A small image embedding model, trained from scratch.
Model: 2.33M parameters, 40-pixel images, arch pvt, norm layernorm_no_bias, activation gelu, patch size [2, 2], depths [3, 6, 3], widths [48, 96, 192].
Data: trained on photos of plants, animals and fungi (iNaturalist), 24.0 epochs.
Rows from block 3 of a small image embedding model, named by matrix and row number. Rows with one number belong to one neuron. Each number is 500 + 50 x the weight over its row's rms, rounded and kept within 0 to 999. All counts start at 0. Numbers have three digits each.
After each neuron's rows are labels from the 100 images, of 14848, where the neuron reaches its highest value: "responds to" is what is common among them. Only what is clearly more common there than usual is listed. The data: photos of plants, animals and fungi (iNaturalist). In brackets: how many of the 100.
# fc1: MLP up (model.blocks.3.mlp.fc1.weight, 384x96), inputs 0-95
# fc2: MLP down (model.blocks.3.mlp.fc2.weight, 96x384, transposed), outputs 0-95

fc1.17:493525463475548552433507426483452488467505438443492475481517530518432514536461559551541451507397546567442451489429473517466444555514527523487495464555505560422626499446539472510533552529611544502497586449536568535428509502481464451440494432537553398537513493581427520618437434541562505412
fc2.17:497506498534498457484566584536493460603567569515474477443495524551562497487509477468436591505398517482497414498481468494471563486499520543496512497494498568559441511604553567438449532403417463514593488491496490463413408427514520501505537402490463614434424474492523502443493520581411583516
responds to: order Lepidoptera (37)

fc1.169:448601412474446507471528507355446532537505496464486432523442490555503638500588443507496427543462582554511533492450456503525486526484604515474514482511457466593474547620469505509467567453459541452455532393455522580459465502512544458491471439463512615513480488553485550534485481479526540551
fc2.169:505527521556504545484490504428454545603527449475514461658515466496566536573505425492462542401474620500547563559537481499590470573488504562445455498484459388490524471488407446553411525553444481514511463470466522475482519502515494487490415568511425515490563426543568434543572444491479467501
responds to: class Aves (84); order Passeriformes (57)

fc1.276:538524583542499424440585493496501465432489522495542544489582616485523528519532416494427502516602501441473443483561506446594527542497446483368511561595561512541438474537403441463463518544478508451480507603495431490523435456489504562527568492452528546560448499414489467446444497438521546486
fc2.276:492522507560511480525486516474393511429499481504425515403440530439470464462510467496462556459561496483532509551494464400522506482555530613459561515527558517438506525547510444444513492538557527506469554538529544369561481484582429510558469524546560453556526461412518552520494393529355570588
responds to: phylum Arthropoda (66); class Insecta (59)

fc1.10:476553497423450525443429429443480464529436489535490455608510486485470484535480544530542497578569500504470513484500636482501461567502521576454468543532443450544510473420414516536487553536435556477578471594432439530429434478551575463525472515509544434616563410548498574468569442483474500487
fc2.10:498548484462569428498542534494429530513416485567442521402530557565540450592500518518548411570466482512493542460613424503532462497546561521485478418493469508476445429456543438411570536548439535546597465433536475552551445456502471499580455448556509507454455510580508563455481449539488399509
responds to: phylum Arthropoda (67); class Insecta (66); order Lepidoptera (33)

fc1.364:504473479470523626592558480442525463493509456506602431450557479603460532518485590440537527499461484490481417491439523380448553556574557515550469566456470480514559477436524517470433473489453494458546534558571564461469530438482583487444502519481513495422450596390499504523448571485440521505
fc2.364:557537482481554578531464507468441494479480551497456368500479441362460542433492473519614541528449487518459484501604508420580450513499525508495545489574486491619468561479465495477596416555497533489470560469556526467546439490468512469517435530459401473425479546490479470517515538580582581493
responds to: class Insecta (71); phylum Arthropoda (71); order Lepidoptera (42); family: Nymphalidae (28)

fc1.114:486483491536444563519402463480534537598552556416527427421541500523549479556473530420485441503543473519520580504488463503513501529465563575408464483524640607497499519517409549497502484604560557555530478550496468443444453453463516415427448442513431499431468496486535511451535530413540543535
fc2.114:422425508469564461499559481546518474493516504544446420452526500365433530494477598442482467495606499512510496442528471426525527479490543501551451434541505449545487459580503541542549498507598454491459487427462489565532476443497509495537542509592517445447517485444487530499647438575399565589
responds to: order Lepidoptera (43)

fc1.144:423492497489560485506427543438526502455529502475591419517447454469434477444431486492468488573521592522461488478527473435530424456553547508533574587376512552442550565549430495486437553461594583550430537474513409479537481538502542420489529529508583564554505504487556424479513593496450537538
fc2.144:448580488452442505517550504573488513427482505529487503532530440442539492443404539478581378574457565530575491506513529544483630465615501499469543457553526417524435462429455518523514572453490507443550449556503505544486394539544459513529552477517469524404545584438526496474468528406496552463
responds to: order Lepidoptera (33)

fc1.160:525506450512541477524530526495477594542588633511431542474488516527507520475432392447530447489442502539463442366595425501509587559590525539533533510458533453497568566447451510452460524521439458444500567468533496517448514516577452497456566494419423497472421567541492495418499492471536538438
fc2.160:384486475471508522484462602517486551613512502555477480462409487546547436539459501518451471553523501452504529457417491430515426524404600552562481542501524458500503437533535500524531451474492576518554600511542480485587525480469496554578486471510567428549415511487468379438485484573492531388
responds to: class Insecta (87); phylum Arthropoda (87); order Lepidoptera (48); family: Nymphalidae (28)

fc1.351:460392491545615409473506513461452420541540488516485474563486498515533392491438434529516564438518440489499548558477446523519505512534542495516477389573525462539503519541493532541583512472506511423470514483445390465501547586494471482498472524482569533538502555563344533529482561485600575435
fc2.351:582526475501469563435510438507521511515483490558518511535495494496522460450390518502425495494485508520577479447447569525591447570457477474478510514519635532521549539587410434458473457443466497448629463474455454489536462532494548563468544414553498521527433570609463419481545527422528564420
responds to: class Insecta (60); phylum Arthropoda (60)

fc1.221:577461443559484597570526381527607424414487519478521554505523580560410533441497535510490477490490605389531507434573524501529447488528542483469411522489481511401494388457530488510492488435505510445531437553518543519477485573542526496553466560442548579479567469470482440433474471505475531469
fc2.221:507402441542524623489586479535527500520563446482418447438531545508467566554580582570441548523584472455414474609530462515634505428424567506514489407504515525477525455433444474497483434454507503450464482511479405490535582506464511531448461469500468577496542545509483513434475477545496497508
responds to: order Passeriformes (55)

fc1.380:492457524497486528504500500469518465433390475475513419569499519454549471414445384497566536504491544450461449494532582514449467549511552511523429511500557525534499408560502420558512565507482489593474441493540561491543600519419575433622546532423472506494538608524497573502484507432443578466
fc2.380:462444518461500495487522541420492530532421527516519494536571649467399574532482511532573504440480525476489474598419601496506418419390494547497460420410554468517502472509569373553527513475522401516546498491559465488460506578529485505574532461484551530465502476549541531568449492479463516464
responds to: order Passeriformes (53)

fc1.329:476382423421418576571557453562507436437469452562556468454442526435489566501456565517563450525537492497530521501409466449489512516435495497373497560529515576535551531464543411505472544525569521461430511453528469473548508486494545504490523576508571509571557514476559502539418473600404517500
fc2.329:507536481378443448539555575529443561480453570575492506391461437552525458469406512468499429541458448448495468521482468511463521505492535512447471658560452414522585540441550494474566554505391501533572413527508569459593498489548515568469490479531517486486494477550522545418466521535489507501
responds to: class Insecta (64); phylum Arthropoda (64); order Lepidoptera (37)

fc1.179:419530522456591525488511463485501580458487513419507539400525477479519547438527553544518502605474444502585467515409446467551463518542593562442572471513524533508468603572419526520548494430519521475570544483457481447465583492452541420522530474475501649452469487405501501479502529468485518404
fc2.179:523541547526505455501499461558452533548427485405463519581564515508549464380564540414522531468554546445507431491468455616449563483497479543501464501546507392477442435563471450571524441457489542467521563482529353481449526500469524497571455591531590474534479507465521468502577568465453541527
responds to: order Lepidoptera (31)

fc1.136:399480522495493460378519530471578519470522513478471532554477497447619383544503520518484459465535519505564419542500504471519553504517476433591487517489458499512546497424544417525579492517444502541536493486432485516558472522516362506492563540570471471505334468523568564543512475492433495597
fc2.136:605474511478453475533534454510500454572467496555532471509526519454419562544388499444521559473417492508432551489510507463433549460512481571509511458441561381530452486541471586556412553497564502500497445533585497447401520510551570536516409461594519511488552564479558489501496491448523527362
responds to: phylum Arthropoda (60); class Insecta (59)

fc1.87:386576535538554511474545470549504459403573576569472509528471538462553514461544438494530497493610462472487543472594423522504478527466449538473497509478534540536394439473457530599549464542527468461461492548483454533405528454449511475519464579443433561581467487547393433560504534495508408435
fc2.87:471497561616555434477507516469529465506571458538495524428563497551589501421483499405475520567537563472495554450549542499483484491419457499449513436576513509626486433564412415394461503482512548434449503531465466552527471518477532471545455479605411475496457496621532461557456528489529536503
responds to: class Insecta (75); phylum Arthropoda (75); order Coleoptera (44); family: Coccinellidae (42)

fc1.130:497513379500500512486494541590413586443574457567480544525506548465502448539468475448523593631531523457498424509471482499502579529490456469481475549460447478514523513486382467560526425463521489542367526565530583442422526469527446548484467512587467526440499510422473564589497542474472474473
fc2.130:363531535539518567469486477431598457562417501438438456488562479571456530417575504469505437499445520483423521475534436504603539480480483451468457549445574504523511485514501550507509617524454537536474596467506516536477502451513480432448495435506510443607581543520507423568471483481609532514
responds to: class Aves (84); order Passeriformes (53)

fc1.26:543532436504406526487524535429502595488515518534478449573389475533507478475493569448484537552482516540511489572565530570429576562403486474493450584524492452507405488568475517440557539453481534503446505477447438463509519476551406358496491552515496484607515504434489513561625462484457486530
fc2.26:487450552426558584530538503550468532644564535475448525463509435544438405561557615520418512497475437542516429545511547481510416462599482553521469456507523491454526490423503533537547440500525481561528477482525401512455519510459511539517468408488541515474586464448448493545495589446414445459
responds to: order Lepidoptera (32)

fc1.58:536419519512417514477348495528528540553544482590539558524554575516516465496462586589466468479533505453401485480523556534521388538507476447583507504517615509444530441455474492488521445556397498575510486496543496466559445464435494631539493472460409499508498481437482471459557493488497445479
fc2.58:591504577507502483506564466469485490470424519506532504561530490516549478522453552543546557419490552570501575491508435384465557430547418551470549503500489548485529544456413529518502455479538498502464502391524442434526510566525601435375553513571450440489473439470494520538636458504450416509
responds to: order Passeriformes (51)

fc1.224:532518448454471469509467565464479527548488475548472560528578462448533526505589454448460432440509456492557490556481442566604469503450436556498536534464482374485491623541519366527528453568496447417459579522501445531519503558514405554566555541452397513525485508486508554511533429472517568524
fc2.224:443499518459580534518561481547539479573465488528464464544549414466485479486502481496465451437442467407512554403409578484411572536519520498486539508523520474477519495503514468469512581543547574524457532588517481494378539513512527499503464488445561463508428588428656488556521554410415561460
responds to: class Aves (84); order Anseriformes (28); family: Anatidae (28)

fc1.178:555469419509457535506508421485482530513501492537485404488524454489506547540560548592452570538450523552434394553512538454459452486485452501485588564495533503551630540487483504499556564490461514470485531507430564471465547449493440595464554525422466427488466560388435500455501539488488468658
fc2.178:565519472496464503571481512453501585555485561481420499561437532516399517557493571513564589451459582429510516478565540553413521466482585489506413470520498512552481532458470483583492378545563516495463454562452455445557498476409498483479462424458545550564520444421548445459520569540404493512
responds to: class Insecta (77); phylum Arthropoda (77)

fc1.133:439451513538411456413511496562461452543484505500391461487491457542509570586513511452501540514538449448409506445572493584464549494475422460614559427570437566493510513435536542534557444531425505613418504514575518527514517506479434483502433453443443471500498426560554489574561523528532516537
fc2.133:504489575475542503602530485525530543463415412509547501518532529474502440501433411587445519461505531404506477516464551435487616592495496509468462565414468445485457432527537516590392549447518496507515489442457403452489479510541566537566542555582591558544418495498529500436511463460462516536
responds to: order Lepidoptera (31)

fc1.42:589580419485470435496551490604537497507426472469459545482483552408509543516527304494516482531556518488473508483534478491534507473531465535582405410573467514449500510578494440575442503535472549564510593544497471468529527509546487437532483501560529490410485523452525461457470384537487502562
fc2.42:479591458518559508588541487548491465476411498515465465439527490481460520447600449505554354488528524488510526497465559564604498520589579442529361553462442463493437551513548467465444565486440544518528569436539460423494479539521460494519524473364500508549542520474563488474555501500472527444
responds to: phylum Arthropoda (61); order Lepidoptera (34)

fc1.166:506532549544528517425595492509485443520497447559465470532511544527384484519492481563532514491445495553539581459547508613536499522541556432499465539470519509460515412362460500406478527492497372464493525445408443540492572548555536443444475480520441445569564512544536514521527484455623509434
fc2.166:476483400500499492542507406511469486398520476488484549580501525505555544489546464613478479540514391588436404554539529412378534516458434562444376514548454550534503538543488569563472524526516549460492428473509548462445525535491503568554515491551439527497467586504475524436541494429461539533
responds to: class Insecta (66); phylum Arthropoda (66)

fc1.187:515376485503412539549515537461600543473492583582528459487428510554424492509411524503473518498519593442573586488485484532473443482470531517349529512496421590492518524489479480474472496518441489443432506542554540516563552502521573539428431472482432452522530487431543531481517554418553406524
fc2.187:589581519563562550414435506581419528603507543444406480390519517449484456516492483475502511474413498501499465532503535488505547509522544505517560458542656554411507503541503488421446523554509464441479534580469525504482434471549515372460507458394547592524488507511507463495456497459525528514
responds to: phylum Arthropoda (66); class Insecta (63); order Lepidoptera (37)

fc1.6:418521528462516566526360517489464514507503536472429511432472497547364567512420465606565481507519445514496583514499382541468509477490507461549384510458520424506502552453476470464527538496475528521470483453479546652527556487534505541512493522533504461533568415522482550437550550456532562572
fc2.6:543552566507525476502519471499473555532493440513545544476472502477538415529502545495495504446482515492469530419496489561490506405424532621540595480456449509469482415498413474461451580610467542410547557490511541459452507437545585358501569559587410529479489487532535424516516540408508514532
responds to: order Lepidoptera (35)

fc1.185:514546489581423522558551452499377552445519516519532505473551462524450584490571458504447458516466482508524522543634600495563530508452511460405498566528533493499487533468412490447461425557509468486418553498522531533480483463397455551439498533526558487442419475530514484577515563359542556504
fc2.185:484501469534511579538526353482480428538497469491525560465559547547373497479525460482517524530582498525523478487484519520392612527497488436492507429599511572535463512485497413410480501535463531505471616539514635440510503554474487479557489394560553488452516482436452451461532521438533502503
responds to: phylum Arthropoda (64)