Rows from block 4 of a small image embedding model, named by matrix and row number. Rows with one number belong to one neuron. Each number is 128 + 24 x the weight over its row's rms, rounded and kept within 0 to 255. All counts start at 0. Numbers have three digits each.
After each neuron's rows are labels from the 100 images, of 14848, where the neuron reaches its highest value: "patch colour" is the nearest of a few named colours to the mean colour under the peak; "responds to" is what is common among them. Only what is clearly more common there than usual is listed. The data: photos of plants, animals and fungi (iNaturalist).
# fc1: MLP up (model.blocks.4.mlp.fc1.weight, 384x96), inputs 0-47
# fc2: MLP down (model.blocks.4.mlp.fc2.weight, 96x384, transposed), outputs 0-47

fc1.261:137130126105105126102121157133101133157172146161135179099097134111175105137119127145121106120132133091169099154106086123181122117150124098118127
fc2.261:121159165149144133121159126111147100088104156121102095183155140088163122099150092118107128125123112152160161137130132131111156159088114157121132
patch colour: grey
responds to: class Aves; phylum Chordata; order Passeriformes

fc1.63:085120121114115115128168134124127110154165100119110131143127084121130084127134139150145162133114171096083137125109124127139102125144170138103139
fc2.63:122155118141178167117079107099120148120109144131104129123163163114138158163132067108128087104143134150184102099165111140094138105122086138151143
patch colour: grey
responds to: order Anseriformes; family: Anatidae

fc1.125:105148123104123106155137113132117102157060146107150100116107105140130196106151119110159139134122123122105140147086137112130092141116122134111161
fc2.125:115109157120127152119104113145133146138103132134105144172109088108145168137094124123124152120103142123139163127155133081130163139116083123088101
patch colour: white; cyan
responds to: class Aves; order Passeriformes

fc1.163:152125095095132089187123137133147154144148137090108121158185135104134133135111100115136158153108099145123135147132139105092157140134112120136115
fc2.163:113123112135110138162118166137116108118089124094096143134162146108157161106066132162093110134116112160143101145133174166144145135131166102156147
patch colour: orange
responds to: phylum Arthropoda; class Insecta; order Lepidoptera; family: Nymphalidae

fc1.114:095146139089127149117118106125148150102108148110126131108167139133120111063108179125121093106121137161135109090144136121165133129144130131123154
fc2.114:124079109084171099151164153146137104143079148128172138155136124138122125119146137129112141100153134140138115102123119072111129099158142139120129
patch colour: pink
responds to: order Lepidoptera

fc1.100:098076125112129155112150117125131122204131101114141152126124123108118122090122134105107121131140143144100159083135165104168136138136082153185120
fc2.100:142094098159125110127106115121159102111117120169115111146147173117124143163102147143185078113103133131125083161120107126119117133103125068133161
patch colour: red; orange
responds to: class Insecta; phylum Arthropoda

fc1.310:104112135134142103087119144160152126151132151066119143096153126132103133115144125123139095148098120133154156083106163130141119156123152071160119
fc2.310:162137072097112144126114114113129133142168126138124099095128133143166181141136147120148162108103156109126122119138089179112139104108141116132167
patch colour: brown
responds to: class Insecta; phylum Arthropoda; order Coleoptera; family: Coccinellidae

fc1.183:099157132134110119056109121126148113132131077137106131128080170144075141142115140091101129159109182092103135126115128157145131160108115133131143
fc2.183:170135189107139151103116130095109140118079152071143108136110151112135102154130100163160124163109150153151131177121139178137141116152150103121120
patch colour: black
responds to: class Insecta; phylum Arthropoda; order Lepidoptera

fc1.90:122067150092158118120084123113101097164111096109098127133124118114171149127142159143129130179098132150095153134160138116154088089157104124114133
fc2.90:159124132168136078114090127116112104128132076136160120106120122104110124146131184126134129163131218118131101130123155134139121079125100109139145
patch colour: brown
responds to: order Lepidoptera

fc1.312:094153119091125148156107149173143131107166150088143083126138109141140132137154174097130079097077116125103171132143154140076124084129106116139117
fc2.312:160109120144147124142151073168099106138115112147112142124176133109116127098149118148149083094158109164140098101118104128073124118160155146132140
patch colour: yellow; pink
responds to: phylum Arthropoda; class Insecta; order Lepidoptera

fc1.133:120109159143151164135149121109079152097136134107125088149116133140110137132138137106131160122107102111154135124128135154156106136158107133093142
fc2.133:140093112128114142097120156114155128130116130122127116139149161109135182132111125142115133088134179152135109125176119145143075079139105142164154
patch colour: pink
responds to: phylum Arthropoda; class Insecta; order Lepidoptera

fc1.381:147164135111111116111109164105187120149095080096168092122105150138139155138113144132090125155105140116128153133146125166118080096176117134101139
fc2.381:119100173136116113130125110104138121123128138122157118094116152107160141132151122108130124097099150169138118127195117097122137164093129112129141
patch colour: brown
responds to: class Insecta; phylum Arthropoda; order Coleoptera; family: Coccinellidae

fc1.210:125132116151147126150194153141090174125146126126111103175107131118127113121122117135119116088095105098105112148124124095126113162126136078169123
fc2.210:145108155091124108132147112115154091124109146102135142097136158136117110152123164080173149182125161119106105158132129104118106128163103129126123
patch colour: pink
responds to: phylum Arthropoda; class Insecta; order Hymenoptera

fc1.170:097124133138139097115133114148121111077163164096095152145129108110120103141091127144177155148125133141157111150164138136156132133135114100136149
fc2.170:128112107127123130166094188172109142165138111109142132124136124116179136133120122085144130135132092106142139129086154084119098132096125131172051
patch colour: brown
responds to: phylum Arthropoda; class Insecta; order Lepidoptera; family: Nymphalidae

fc1.222:099153112139151137122116134160118114136122113131085096101138129149103121145120133095109116151132066193113125153127119110138129110112107145117141
fc2.222:121113064141159124103101082148136100147097117156124134162114146118128070148143116104119116133103105148168141167129123134164101178132134127120122
patch colour: grey
responds to: class Aves; order Passeriformes

fc1.358:112128122146140170116081134105143157108117165140112158109133128110128161128148088123187130135112115144122133140111156150087139114097135123141150
fc2.358:139174126096112180144107140112122144130125131165147137149105129087097114111135153110097142118118095116092173116088098099118136133111156139143116
patch colour: brown
responds to: class Insecta; phylum Arthropoda; order Coleoptera; family: Coccinellidae

fc1.305:167088147164130162101110124123167111126073164178136102133131165097136175146133125107121125090094120146094144151093159118147133148161078130112104
fc2.305:160157162112158153141137125158108109114127173139133164119136188113130121104109110169102111151118135106091126132101148151112144120152128138072134
patch colour: grey
responds to: phylum Chordata; class Aves; order Anseriformes; family: Anatidae

fc1.159:096123107128140124104139160107125130074141179109170096186087148115114148139130130093141123147100152141121166143104153151115100145102122191075122
fc2.159:146132159116114119179138131129105141134104117167075154132099158099148145077096075147138135070120104148119137107116129166085134121170165140095158
patch colour: pink
responds to: class Insecta; phylum Arthropoda; order Lepidoptera